config = dict(
    model='image captioner',
    encoder_drop_path=0.05,
    decoder_mlp_ratio=2,
    warmup_steps=450,
)
Rows from block 2 of the text decoder of a small image captioner, named by matrix and row number. Rows with one number belong to one neuron. Each number is 128 + 24 x the weight over its row's rms, rounded and kept within 0 to 255. All counts start at 0.
Before each neuron's rows are labels from the 100 texts, of 14848, where the neuron reaches its highest value: "fires on" is the input token at the peak. Only what is clearly more common there than usual is listed. The data: regions of photos with short descriptions (Visual Genome). In brackets: how many of the 100.
# fc1: MLP up (decoder.blocks.2.mlp.fc1.weight, 512x256), inputs 172-255
# fc2: MLP down (decoder.blocks.2.mlp.fc2.weight, 256x512, transposed), outputs 172-255

fires on: "y" (27); "t" (23); "n" (15)
fc1.415 [126 129 143 155 120 156 154 131 128 101 141 100 118 124 124 146 159 115 118 101 150 117 164 165 113 137 126 111 131 127 137 114 146 162 137 150  98 101 152 118 105 136  81 119  94 149  67 121 123 181  77 120 144 140 160 111  99 162  88 128 182 135 156 147 110 149  97 110 120 162 139  99 141 139 159 111 152 124 208 144 134  80 126 134]
fc2.415 [105 100 152 118 146 105 142 126 111 147 101 135 144 114 106 117 154 136 134 131 130 151 125 105  89  93 120 127 102 116 146 169 137 116 145 128 127 115 112 126  75 114 133 131 158 139 120 136 105 117 151  85 145 176 111 127 152 101 140 137 105 143 140  99 151 118 136 132 161 138 104 154 144 146 124 150 117 162  82 110  97 139 138 127]

fires on: "p" (36); "i" (36); "h" (8)
fc1.15 [163 138 140 109 142 161 154 120 149 113  99 122 132 134 152 111 127 115 147  63  98 116 117 116 109 113 145 158 137  76 125 122 139 129 119 127 130 103 121  99 163 136  86 143 121 126 108 138 116 126 111 109  98 146 123  94 112 124 117  97 182 132 149 162 153 177 115 161 127 129 131  89 134 111 127 126  97  84 190 136 132  98 190 147]
fc2.15 [126 141  95 133 114 121 118 125  74 112 137  94 127 135 107 132 123  76 136 153 131 123 101  90 134 141 115 114 151 144 109 175 149 181 143 128 124 148 108 134 177 133 117 101 146 148 131 105  80 128 176 115 163 109 147 102 137 163 161 117 137 112 144 116 108 119 119 151 157 181 150 132 145 141 142 138  81 148  98 139 148 143  94 141]

fires on: "e" (68); "l" (18); "g" (9)
fc1.176 [147  82  93 120 152 150 165 119 134  93  91  96 136 147 194 133 121 151 181 139 101  97 137 120 117 137 122 109 113  97 110 157 138 131 133 109  88 118 117 152 135 134 142 122 106 127  83 137 104 166 115 154 131 115 107 125 191 146 130 132 146  84 130  89 129 101  61  98  93 101 125 131  91 139 154 105  90 141 144 155 149 138 113 162]
fc2.176 [149  97 168 119 126 139 116 126 122  85 145 136 172 132 139 143 148 158 111 104 102 141 160 143 127 142 155 113 149 151 116 158 164 105 135 103  88 100 135 131 133 146 135 147 131  74 147 129 153  92 117 110  93 111 105 136 117 103 112  71 122 178 121 145 131 119 138 110 131 113 103 103 154 159 111 118 134 119 133 115  89 130  86 163]

fires on: "m" (54); "p" (16)
fc1.246 [116 108 123 169 100 128 140 139 122 136 116 100 128 144 129 112 163 114 107 150 171 167 148 171  95 157 121 124  65  90 119 118 104 109 129  91 105 120 120 133 124  89 163 121 117 108  60 105 138 140 150 126 169 135 120 133 120 138 141 120 117 102 120 176 114 141  90 140 100 120 132  76 118 114 112 117 122 113 126 116 111 150 142 145]
fc2.246 [179 149 114 163 132 121 114 112  84 155  83 140 152 153 164 152  83 127 151 133 155  96 132 155 141  99 153 104 137 145 120 115 137  96 156 152 134 150 158 117 120 152 147 127 117 122 142 137  91 165 107 117  96 134 142 109 142 122 113 134 136 122 128  96 147 136 149  90 145 123 180  91 136 153 156 121 116 165 165 106 104 170 133 133]

fires on: "y" (41); "n" (31); "g" (9); "," (8)
fc1.113 [156 112 138 177 110 155 102  69 113 158 172 116 121 112 114 130 156 131 170 113 152 130 127 101 160 159 102 105 148 115 159 146 107 126 120  42  98 121  91 145 123 161  90 125 136 130 124 109 155 176 139 152  96 141 133 121 165 153  99 125 160 144 134 139 161 143  77 121  85 133 139 127 117 145 127 123 148 163 130 156 134 137 110 173]
fc2.113 [115 150 139 110 123  94 136 143 143 123 116 123 129 132 127  86 123 147 138 160 143 140 145 128  81 138 104 129 165  97 126 162  78 133 130 119 134 100 158 131 133 156  88  83 114 132 125 111  71 155 141 100 154 154 149 104 113 118 126  99 104 115 160 115 119 123  98 122 139 114 109 183 149 116 177 145 125 146 112 121 150 114 158 129]

fires on: "o" (58); "r" (20)
fc1.319 [202 155 179 118 122 101 116 107 145 138 182 101 147 147 132 130  92 107 146 142 175 157 132 143 146 124 122 152 115 143 144  93 117 153  87 157 163 129 108 125 129 174  59 115 116 152 146 136 134 166 114 155 149  92 121 123 184 124 130 128 205 101 138 112 168 177 155 111  71 132 110 111 139 135 103 107 154 154 128  88 112  95 139 179]
fc2.319 [170 107 107 101 140 146 146 186 171 148 162 163 142 100 150  83 151 107 106 103 101 111 114 136 121 114 137 139 123 128 102 193 138 137 134 138 123  71 150 153 126 109 122 161  89  97 112 130  99 173 126 112 116 142 100 144 127 147 154 143 126  96 101 161 149  87 136 150 133 105 138 126 160 178 137 139 127  59 152 176 140 209 134 112]

fires on: " " (43); "r" (22); "s" (14); "<end>" (9)
fc1.114 [175 136 161 130  90 151  91 139 137  91 107 159 126  95 179  57 146 115 181 111 150 111 118 110 119 158 102 105 121 164 105 106 131 166 141 133 143 108 140 110 144 144 103 154 151 110 111 126 139 130 129  99 158 169 112 120 138 109 167 127 155 157  95 135 162 101 129 150 117 126 147 139  85 152  95 138 137 117 171 161 139 152 129 148]
fc2.114 [113 151 130 119 187 128 158 109 135 155 147 146 125 141  76 162  84 114 115 142 130 119 116  77 163 101 158 110 116 113 147 150  98 102 120 144 107 130 115 108 150 104 109 147  71 156 173  66 106 116 126 135 138  85 119 118 104  81  97  93 107  98 177 138 110 122  94 109 154 121 123 134 129 124 125 115  91 137 130  94 134 125 130 129]

fires on: " " (64)
fc1.412 [131 126 137 120 115 105 107 130 140  55 189  49 106 117 121 124 147 141  92 111 141  89 167 125 171  81 151 155 147 122 155 104 149 136 109 124 100 119 135 135 106 133 131 155 152 112 105  86 116 163 131  85 130 160 112 153 135  96 139 110 143 109 109 152 154 128 125 129 125 180 133 146  97 155 138 139 153 167 150 168 100 104 153 149]
fc2.412 [125 103 146 170 103  83 153 157  91  84 133 164 120 185 115  93 157 101 156  89 151 125 139 106 109 122 129 127 163 124 127 178 144  91 136 154  89 131 104 127 119 127 112 148 135 177 132 126 110 170  90 124  70 127  73 125 134 129 135  97 134 122 127 135 119 102 166 143 137 127 149 147 160  86 116  88 127  78 144 156 156 153 110 118]

fires on: "l" (44); "u" (40); "y" (11)
fc1.444 [140 120 124 162 104 135  84  81 100 148 132 152  96 123 138 104 109 124 132 134 124  75 119  97 130 116 149 133 151 127  98 133  83 140 129 144 129 133 110 116 150 102 108 113 154  76 144 116 140 131 163 152 129 164 130 145 136 126 106 121 171 113 104 145 155 121 121 141  81 183 168 122 134 132 140 102 122 122 125 129 151  63 119 129]
fc2.444 [ 99 117 156 116 153 133 110 145 136 131 142 103 127  77 121 109 125 158 149 137 147 138  92 161 168 144 134 125 117 166 154 122 105  76 137 120 103 165 122 134 140 146 118 133 137  97 136 147 137 156 177 156 127 143 151 126  89 121 122 150 135 136 171 105  92 142  58 107 106 139 108 137 129  79 121 132 127 164 109 154 157 132 116 118]

fires on: "o" (31); "p" (21); "n" (15); "b" (13)
fc1.98 [150 147 122 158 140 132  79 124 123  79 137  90 152 130 133 138 129 143 137 104 118 144 136 130 156 115 121 118  88 142  84  90 138 134 143 157 144 139  78 128 114 129 126 147 102 144 114 135 146 162  97 112 127 140 165 120 133 145 138  89  98 132  99 152 143 130 116 148 103 135  86 112 145 111 106 106 133 100 153 114 150 137 126 190]
fc2.98 [125  81 101 143 124 100 107 125 114 166 125 112 128 163 137 156 107 126 103 145 102 149 154 131 154 172 119  94 134 105 120 148 164 164 176 108 113  89 141 129 127 122 173 118 150 153 149 109 151 131 152 133 118 166 116 102 145 141 140 133 149 149 142 130 140 128 124 125 202  89 164 149  91 135  93 107 102 122 112 129 132 106 158 112]

fires on: "e" (36); "p" (27); "r" (14); "o" (14)
fc1.307 [147 160 139 171  76 143 128 117 126 128 135 160 122 182 172 129 133 111 113 149 132 110 122 178 176 174 159 112 113 133 111 108 112 111 113 124 125 111 120 159 121 158 147 110 116 131 105 112 158 133 115 119 128 161 162 135 139 145 139 146 101 140 101 121 143 125 163 129  60 112 154 119 113 106 122 146 148 108 161 104 135 129 135 161]
fc2.307 [ 99  82  98  98 137 108 114 148 142 119 113  97 136 112 159 140 107 128 131  86 134 128 185 127 122 132 110 138 116 131 149 139 139  92 143 127 145 120 119 179 158 151 112 148 104 120 143 124 131  88 169 116 119 111 125 119 163 161 162 169 165 152 133 161 108 183 122 128 138 113 138 162 119 125 103  89 126 115 166 138 120 168 165 129]

fires on: "p" (52); "r" (19); "j" (8); "d" (8)
fc1.62 [132  98 116 121  79 113  62 119 129  86 132 157 116 174  91  96 144 129 106 117 140 122 126  91 121 119 163 141 146 142 162 103 113 140 107 114 111  94 124 120 124 117 127 155 133 141 147 138  98  78 120  68  88 171 117  84 131 103 118 159 157 119 115 173 132 159 117 169  98 124 115 169 139 134 110  96 131 137 129 153  92 105 104 139]
fc2.62 [108 157 109 118 152 124 150 161  96 131  94 142 123 143 104 125 116 107 128 145 155 147 123 168 133 146  99  93 134 108  98 146 125 160 145 167 127 121  94 139 170 130 102 144  79 114 140 166  99 112 138 126 131 154  96  95 137  93 100 123 172 114 137 139 148 129 127 103 148 165 119 110 104  99 106  67 102 101  97  90 136 171 149 113]

fires on: "l" (75); "u" (9)
fc1.174 [193 137 109 117 157 176 119 123 165  82 131 115 166 193 169 128 125 108 177 138 111 127  93 143 133 100 120 113 152 117 124 121 121 143 153 122 130 145 108 157 134 153  97 167 105 111 118  89 135 147 121 105  91 152 104 136 133 133 138  79 127 108 132 166 164 165 131 135 113 153 163 116 110 164 108 131 145  76 142 142 139 158 170 112]
fc2.174 [121 122 146  96 118 123 129 158 120  87 110 150 113 168 156 126  94 131  82 160 117 140 144 115 143 102 161 149 110 169 165 115 124 139 114 124 130 107  60 112 146 126 132 128 159 123 139 140 108 110 125 133 127 117 132 175 143 137 149 102 108 129 139  91 115 105 184 143 132 151 113 146 123 128 133 119  91 126  91 129 122 112 148 127]

fires on: "n" (80); "y" (19)
fc1.311 [118 106 151  94 139 114  99 138 119 130 128 125 129 148 112 180 177 118 135  85 161 137 174 112 115  90 135 134 105  72 116 138  92 150 153  95 129 104  79  82 128 143  78 137 124  85 117 124 129  94 133 137 143 138 128  97 121 132 168 131 142 157 135 167 149 171  87 149 133 150 122  93 148 124 147 136  99 153 151 108 150 104 144 165]
fc2.311 [144 111 128 151 131  97  87 163 144 126 130 104 115 123 142 132 134 108 151  93 158 134 127 146  93 132 137  84 168  99 130 114 179  69 108 118 111 145 133  94 159  94 121 170 130 162 142 113 115 149 142 174 141 135 138 111 111 110 125 113 154 157 180 140 131 112 148  98 127  74 103 135 140 131 130 143 154 103  90 115 115 127 124 181]

fires on: " " (35); "n" (34); "t" (25)
fc1.393 [148  86 113 197  96 126 138 130 155 128 108 130 115 142 145 153 160 114 101 122 199 107 143 111 127 102 122 151 140 124 123 169 147 165 163 119 104 103 129 132 116 128  80 126 130 202 134 144 130 142  94 125 147 158 103 105 161 142 158 143  96 130 118 132 114 125 119 114 121 131 129 152  68 119 135 129  97 166 117  97 161 121  99 129]
fc2.393 [122 180 152 113 182 139 129  69 120 136 154 105 123 107 118 142 131 173 138  91  90  96 130 124 148 136 154 127 116 139  89 114 125  92 105 102 131 149 118 121 124 164 160 138 161 104 156 135 104  99 110 153 155 100 128 112 117 118 128 124 141 111  98 138 120 137  86 135 145 145 129  89 150 103 137 130 122  59  89 180 120 153 126  76]

fires on: "y" (47); "e" (32); "u" (18)
fc1.99 [139 120 135 135 163 131  99 123 143 166 139  97  91  95 160 163 150 134  85 142  97 144 138 110 123 123 133 111 111 122 127 152  83 109 145 124 163 141 106 115 146 101 155 169 115  72 152 129 147 106 124 108 140 144 131 106 116 116 105 129 138 149  90 132 130 150 154 136  81 177 202 121 151 112 120  64 161 107 121 121 146 120 168 134]
fc2.99 [105 106 122 192 127  99 117 143 133 162 142 155 130 127 134 117 112 166 115 139 149  98 116 106 148 123 160 145  93 169 158 123 124  78 132 101  78 117 139 157 132 139  90 106 152 167 116 133 132 149 120 154 129 131 124  80 138 116 142 112 180 131 162 147 163 137 133 104 120 151 148 117 134  95 118 116  98 123 148 116 122 120  90 136]

fires on: " " (48); "e" (23); "<end>" (18)
fc1.90 [137 100 168 193  94 106 161 122 129 159 154 129 184 136 149 125  90 144 147  73 155 162 121 158 118 108 120 179 125  81  97 108 100 146 124 106 131 115 162  71 137  71  88 133 116 124 118 144 127 171 108 108  97 160  91 127 178  94 121 117 176 112 145 164 149 118  89 147 123 134 125 139 150 116 121 127 155 164 130 148 107 143 175 153]
fc2.90 [134 121  88  98 159 156 145 138  95 141  97 149 149  81 121 161 130 107  91 138  86 133 116 103 139  86 146 136  96 134 106 140 106 144 137 121 112 127 118 110 125 123 123 112 117 161 128 104 103 100 179 135 133 116 113 160 136 169 159 155 114  91  90 161 132 137 152 107 113 113 108 105 112 161 120 118 126 119  82 133  87 155 154 121]

fires on: "m" (44); "d" (30); "v" (21)
fc1.126 [148  99 117 125 129 128 129  75 149  88 114 113 143  91 165 115 137 146 124 126 157 135 135 124 183 109 101 106 138  86 130 149 132 114 133 123  96  98 151 125 152 154 127 137 102 148 156 127 132 137  93  96 127 129 173 101 141  67 147  71 137 102 162 100 116 144 133 148  96 166 130 155  99 154  90 142 207 129 121 133 130  94 158 155]
fc2.126 [152 123 120 138 146 118  76 110  94 173 153 113 130 111 125 130 135 169 126 127 121 104 104 141 111 125 113 183 124 122 144  99 164 140 123 107 169 173 123 132 117  75 126 160 151 102 130 100 146  93 134 128 111 122 101 128 151 125 154 123 139 147 121 175 172 121 133 125 150 101 145 152 145 116 125 119  73 105 135  87 130 173 105 134]

fires on: "l" (46); "n" (27); "g" (12)
fc1.210 [186 116 152 153 119 155 124 133 158 110 141 155 117 150 121 112 138 113 141 138 141  82 104 142 117 113 117 154 145 143 118 129 121 154 149 128 137 133 143 130 140 154 141 120 122 112 145 163 117 101 110 115 113 123 127 112 117 108 113 129 155  81  48  93 156 176  47 124 109 139 126 106 138 136  99 120 166 124 161 132 163 115 156 152]
fc2.210 [103 118  95  99 117 113 125 102 143 139 118  84 157 142 140  90 153 152 127 153 116  93 195 167  79 142 116 161 102 101 125 104 109 134 142 132 116 117 124 170 137 128 127  95  85 150 120 134 135 112 117 134 142 117 146 116 158 166 126 148  67 124 158 122 134 101 121 163 119 101 100 150 154 118 137 125 135 149 180  96 119 147 132 141]

fires on: "n" (88)
fc1.416 [158 119 156 142 134 137 150 132 133 130 187 131 171 164 151 151 159  53 116  80 118 138 138 134 133 122 118 140  88 146 111 134 131 116 129 105 161 171  82 141  89 155 120 110 104 141 112 100 121 149 103 129 116 123 182 130 114 121 124 109 137  87 100 114 112 135  93 154  78 123 111 118 159 149 109 171 136 108 130 122 124 130 120 135]
fc2.416 [ 54 175 130  95 137 161 109 191 117 162 117 105 102  62 138 136 119  88 119 169 134 172 119 148 129 119 109 108 107 137 137 142 131  65 114 147 123 138 138 119 146 138 156 127 133 157 131 141  98 141 151  92 144 142  97  86 112 119 101 149 128 130 114 145 153  85 140 105 148 125  99 109 151 137 153 115  99  94 163 177 166 159 163 177]

fires on: "l" (29); "t" (17); "v" (16); "<end>" (13)
fc1.54 [132 109 122 129 106 146 158 134 115 140 133 126 132 132 113  74 124  96 123 187  78 153 141  65 124 131 106 138 140 142 135 164 112 188 145 153 150  97 122 130 125 128 117 126 144 127 149 114  99 146 139 108  56 149 110 140 146  98 119  90 117 135 128 104 159 114 112 130  89 146 153 169 141 109 103 122 164 131 110  95 120 136 144 119]
fc2.54 [110 121 143  82 107 135 108 128 123  91 119 131 133 139 123 152 122 122 142  96 168 142  89 162 149 156 134 130 148 137 161  89  97 130 156 132 131 147 130 135 205 118 138  76 187 105 156 164 145 115  86 147 203 123 133 115 121 124 115 154 122 115 111 111 132 141 138 113 111 113 120 126 143 104 126 136 135 134 115 141 120 108 138 109]

fires on: " " (49); "i" (26); "m" (9)
fc1.72 [141 110  87 142 106 133 134  87  95  82 166 142 121 112 129 117 137 165  89 116 169 163 165 147 110 139  89 130 113 121 139 119  97 140 120  72  92 111  70 115 106 111  97 186 118 135 122 148 128  84 143 120 186 115 122 118 150 140 167 122 121  70 130 134 136 142 133 131 138 138 131 122 104 152 140 111 132 124 128 134 171 132 173 114]
fc2.72 [154 103 160 148 174 151 121 152 164 131  95 101 160 122 126 118 140 105 165 123 147 122 137 163 137 160 153  99 123 173 148 125 119 159 102 146  97 178 147 103 116 126 127 109 141  76 116 113 137 107 118 139 112 146 143 119 105 106 116 118 128 159  98 144 176 140 133 106 103 165 138 126 187  84 152 152 145 149 152 140 120 109  87 120]

fires on: "o" (28); "a" (27); "t" (19); "d" (13)
fc1.195 [174 155 125 134 161 131 124 116 110 151 143  97 104 126 146 109 170  84 113 134 144 122 135 100 110 154 161 108 153 129  69 144 100 131 135 110 163 105  90 102 124 131 141 119 102 145 114 141 120 163 157 123 145 121 123 119 153 126 111 132 152  92 141 121 120 129  86  97 103  96 140 108 127 163 121 118 210 146 130 157 130 125  83 162]
fc2.195 [103 157 120 137 108 137 149 106 122 127 147 133 165 122 142 117  99 161 133 160 168 106 160 116 150 144 125 108 126 139 137 135 138 183  96 115 146 108 149 117 124  76 107  93 132  85 153 116 121 145 144 149 145 140 127 138 125 105 116 107 177 120 163 121 112 117 171 147 135 136 181 164 139 109 131 116 102 123 137  86 139 135 135 100]

fires on: "l" (42); "e" (33); "d" (22)
fc1.1 [156 126 160 117 140 126 131 133 117 138  77 120 141 151 132 113 167 144 140 111 139 162 122  87 106 134 104 152  96 141 131 141 123 116 137 125 155 135 137 106 142 136 165 125 139 117 101 177 103 131 137 154 104 140  91 138 118 146 120 125 131 120 155 154 148 126 127 213 104 144  78 146 128 202 118 114 171 195 130 105 149 179 102 141]
fc2.1 [102  82 127 118 157 181 115 111 137  94 173 128 131 118 164 132 145 124 121 164 118 177 150 139 148  91 135 124 155 120 111 132 137 145 101 116 110 134 125  74 115 141 123 161 163 148 104 148 116 161  95 106 149 147 134 119 130 154 154  85 114 118 174  80 119 151  78 137 124 150 111 132 101 126 112 139 132 134 126 132 109 119 127 105]

fires on: "e" (99)
fc1.308 [147 155 107 131 130 113  99 167 152 100 123 161 103 168 135 111  89 158 125 125 137 113 140 114 173 117 166 179 159 118 119 120 140 112 130 140 143  88 103  83 133 116 142 150 125 121 154 134 112 126 141 111  95 135 157  86 150 139 135  97  93 133  85 151 105 149 123 127  97 128 158 119 132 163 161 125 132 137 131  96 141  98 158 143]
fc2.308 [112 147 162 136  77 144 133 114 137 135 124 122 134 153 125 112 149 133  87  89 143 151 154 123  90  74 144  88 139 136  99 170  92 102 138 133 117 149 142 127 136  99  73  88 125 140  89  89 106 141 129 139 133 107 168 140 113 149 105 106 128 138 201 118 154 108 163 120 162 114 114 106 123 110 108 133 117 138 109 116 148 141 109 111]

fires on: "p" (35); "y" (18); "<end>" (17); "g" (12)
fc1.351 [115  90 114 125 103 155 101 144 120 102 147 138 123 105 170 180 118 137 125 109 130 131 133 150 128  93  70 136 136  90 140 140 108 193 144 160 128 126 118 143 111 138 102 134 112 168 131 109 128 135 110  98  80 135  97  97 122 109 128 147 137  96  97 149 138 112 119 121 112 176 155 138 130 113  91 138 141 115 124 142 133 170 164 163]
fc2.351 [144 100 115 128 137 159 129 187 119 189  97 143 105 164  87 115 168 105 122 121 126 149 109 100 127 167 147 177 125 155  82 115 114 109 108 138 144 171 151 161 143 137 169 123 158  98 123 116 111 138 123 102 153 151 118 118 166 135 126 131 117 170 168 124 116 116 145 107 122  85 109 110 133 154 101 154 118 116 145 114 124  85 124 115]

fires on: "l" (34); "a" (31); "s" (23)
fc1.390 [107 120 127 121 144 164 135 145  76 114 142 134 131 139 130 167 126 141 135  98 134 131 100 129 118  73 113 136 131 130 129 159 107 140 138  97 135  97 166 117 166 163 118 146 147 169 118 156 136 146 172 142  96 138 150 144 160 140 164  86 153 119  87 147 138 132 118 120 122 205 115 135 155 160 106  91 104 131 145 114 124 138 142 156]
fc2.390 [ 70  91 109 144 155 110 109 112 135 128  89 126 142  65 140 132 109 173 134 141 146 142 128 143 123 159 130 113 123 112 125 119 145 140 166 129 216 112 122 146 148 107 132 159 131 168 126 118  99 128 117 144 132 145 110  72 158 110 136 131 139 110 124 116 126  98 105 148 147 110 137 131 104 118 134 154 110 111 108 130 151 170 139 113]

fires on: "t" (93)
fc1.424 [117  83 151 174  83 111 113 143 110 110 122 158 126 125 116 115 131 135 106 136 169 106 131 116 147 105 139 151 104 126 174 104 124 131 123 137 137 117 122 142  90 146 132 114 107  90 112 137 145 117 152 126 135 114 153  88 113 149 127 127 114 132 137 136  99 145 129 127 151 127 110  97 130 116 152 140 160 151 130 123 134  75 166 152]
fc2.424 [148 131 137  66 173 116 145 118 104 136 153 107 133 152 179 133 142  81 126 133 149  99 112  57  72 144 116 149 137  83 101 165 173 142 111 100 144 162 138  98 132 108 135 118 153 127 150 113 109 118 138 126 113 161 109 168 108  67 123 122 105 131 122 124  94 118 169  93 158 167 140 126 128 130 134 143 123  81 148  90 121 159 149 111]

fires on: "e" (65); "k" (25); "l" (9)
fc1.133 [146 134 122 116 128 134 168 121 133 131  96 157 192 128 150 123 128 150  93 130 157 151 116 114 161  97 131 120 127 133 138 125 118 142 141 119 145 123  72 101  85 125 120 114 142 125 121 148 142 134  97 115  95 113  98 126 155  78 128  83 152 121 111 128 154 165 107 154 116  93 110 150 104 133 106 121 145 192  94 165 164 111 170 138]
fc2.133 [148  82 146 112 117 123 117 148 119 128 131 124 104 143 132 106 168 112 138 121 145 118 103 124 151 142 111 103 145 104 154 114 149  98 129 135 144 155 100  93 110 119 166 102  96 131 106 110 107 122 157 154 120 122 138 127  97 173 119 111 117 162 142 158 136 100 133 134 119 141  98  92 108 167 117 110 142 156  91 104 103 121 145 133]

fires on: "p" (56); "w" (20); "y" (9); "<end>" (8)
fc1.84 [132 125 112 158 119 127 152 182 110 140 128 171 153 172 143 128 152 137 145 110 162 134 119 138  97 135 131 142 133 140 107 127 152 150 119 103 159 128  90 121 125 120 112 162 127 136 132  96 104 136 138 118  96 129 116 139 126 139 146 138 118  68  84 148 131 124 106  96 125 125 131 123 121 124 138 104 144 128 143 132 145 137 129 129]
fc2.84 [ 87 143 133 170 150 139  97 103 140 154 146 110 138 106 144 144  76 108 140 102 135 145 118 125 121 134 119 128 162 153 112  98 142 154 154 161 128 107 131 133 105 139 160 124 147  72 114 101 117 105 157 146 142 145 153 114 148 159 153 150 132 146 142 105 121 120 112 106 134 117 123 119 133 146 140 131 120 106 114  93 112 150 152 139]

fires on: "t" (40); "e" (38); "d" (13)
fc1.64 [122 146 106 112 108 130  67 118 131 131  99 124 162 182 155 121 124 116 126 132 151 140 155 146 150 122 118 101 100  95 101 148 156 196 132 173 100 178 124  76 115 115 114 124 145 151 103  98 106 119 142 139 128 151 132  80 114  87 139 110 174 135  62 176 131 113 102 172 129 133 130 148 129 155 101 126 131 134 118 123 128 129 131 112]
fc2.64 [ 99 176 124 141 105  98 132  86 167 137 147  78  96 112 169 160 161 135  88  92 145 105 146 135 125 133 137 155 155 169 114 155 131  87 108 115 152 124 149 136 120 142 116 101 127 143 145  91 102 128 153 105 109 152 140 140 157 141 144 138 100  95 151 149 126  47 140  96  96 123 108 143 124 115 150 130 131  94 127 119  99 102 115 118]

fires on: "l" (76); "y" (15)
fc1.378 [189 148 147 113  88 157 178 111 160 143 134 163 175  86 102 134 154 145 156 102 178 152 137 103 122  92  89 127 154 135 150 149 105 142 182 103 126 147 106  97  87  70 117 135 116 148  97 134 129 156 124 137 141 159  96 109 106  86 128 146 130  91 133 147 119 143 141 127 131 139 157  88 140 152 148 118 172 157 114 167 162 125 160 154]
fc2.378 [ 87  75 111 173  90  99 162  83 143 121 133  98 157 164 102 167 124 125 119 144 132 113 148  96 125 156 104  97 133 131 182 116 121 140 132 130  92 139 103 160 165 133 178 119 136 179 114 134 161 165 110 108 134 128 104 169 148 155 109 162 147 134  94 103  98 131 136 143 133 108 122 123 103 113  96 107 131 117 142  93 140 128 114  97]

fires on: "n" (64); "u" (32)
fc1.463 [126 111 148 164 150 134  75 162 125 104 117 165 112 193 159  96 146 175 152 128 119 156 144 115 128 110 109 135  92 141 128 134 129 132 132 167 145 114 126 129 147 131 146 156 102 100 105 140 156 129 122 120  79 146 117 115 158 113 135 121 118 110 101 121 181 134 108 153  83 110 121 141 120 146 117 112 123 141 138 163 103 139 124 134]
fc2.463 [116 126 136 120 107 131 158 197 125  98 127 106 148  99 111 145 104 123 102 139 116 131  95 122 175 155 133  91 129 122  99  91 135 129 156 112 182  80 148 133 178 142 121  89  97 101 123 145 136 139 129 153 165 113 151 111 146 140 152 113 174 125  92  91 124 121 102  61 109  95 132 141 153 137 128 139 154 121 127 140 133  65 118 126]

fires on: " " (36); "c" (26); "l" (20)
fc1.138 [154 116 102  79 174 148 161  87 183 119 138 125 152 139 127 105 145 133 127 128  95 125  97 129 145 144 166 126 125  94 104 130 103 107  88 107 156 173  89 154 138 143 138 148 134 146 107 124 152 104 160 102 130 125 157 127 160 117 113 105  93 145 133 148 157 166 137 131 109 172 157 109  97 153  94 109 140 130 144 152  83 117 144 192]
fc2.138 [131 188  74 139 132 119  75 164 166 108  91 128 137 143 102 136 121 141  96 143 113 113 113 124 124 136 104  98 112 173 163 108 164 124 130 114 118  95 128 151 102 154 160 130 107 101 146 136 138 179 140 152 130 151  88 183 127 150 157 153 141 104 139 119 118 146 125 199 132 115 118 145  96 105 108 114 134 163  98 106 129 140 144 118]

fires on: "m" (37); "w" (34)
fc1.169 [102 137 128 140 126 169 141 163 174  99 112 123  98 119 137  89 165 178  96 120 117 119 139 129 103 105 126 146 124 112 184 121 112 135 143 114 155  82 137 132 124 127 118 149 130 152 143 116 164 152  94 119 124 155 144 113 144 132 148 124 144 140 162 127 120 120  99 181  97 136 134 122 128 112 156 130  93 117 166 127 128 110 126 130]
fc2.169 [148 146 110  88 114 108 137 116 141 140 103 148 179 109 149  84 129 109 119 152 133 127 138 124 127 164 156 134 116 112 120 173 155 120 130 151 112 104 136 143 118 188 129 115 139 134 160 127 169 137 137 170  86 143 114 136 140 117 157 147 185 105 151 106 151 136 155 104 126 132 124 117 125 130 142 126 100 114 112 122 144 153 175 111]

fires on: " " (42); "f" (30); "l" (17)
fc1.93 [108 105 144 102 126 160 117 148 104  88 103 136 109 165 128 106 146 209 155 109 130 150 140  90 105 145 119 196 128 113  93 167 121 106 114 125 114 162 106 124 124 132 121 133 116 104 130 120 133 165 131 131 141 131 145 111 173 149  91 172 116 168 136 106 150 124 173 122 124 102 144 131 138 136 109  98 131 129 133 140 104 115 154 161]
fc2.93 [168 137 120 133 172  91 161  99 166 135  86 134 151  88 153 126 148 133  90 170 151  69 138 150 135  97 134  75 129 121 142  86 118 136 123 114 163  80 136 121 118 143 106 109 143 151 110 177 121 142 136 141 125 125 118 130 149 113 175 140 136 123 130 149 152 139 125 118 145 163 130 121 103 150 149 131 153 105 131 140 104 141 138  86]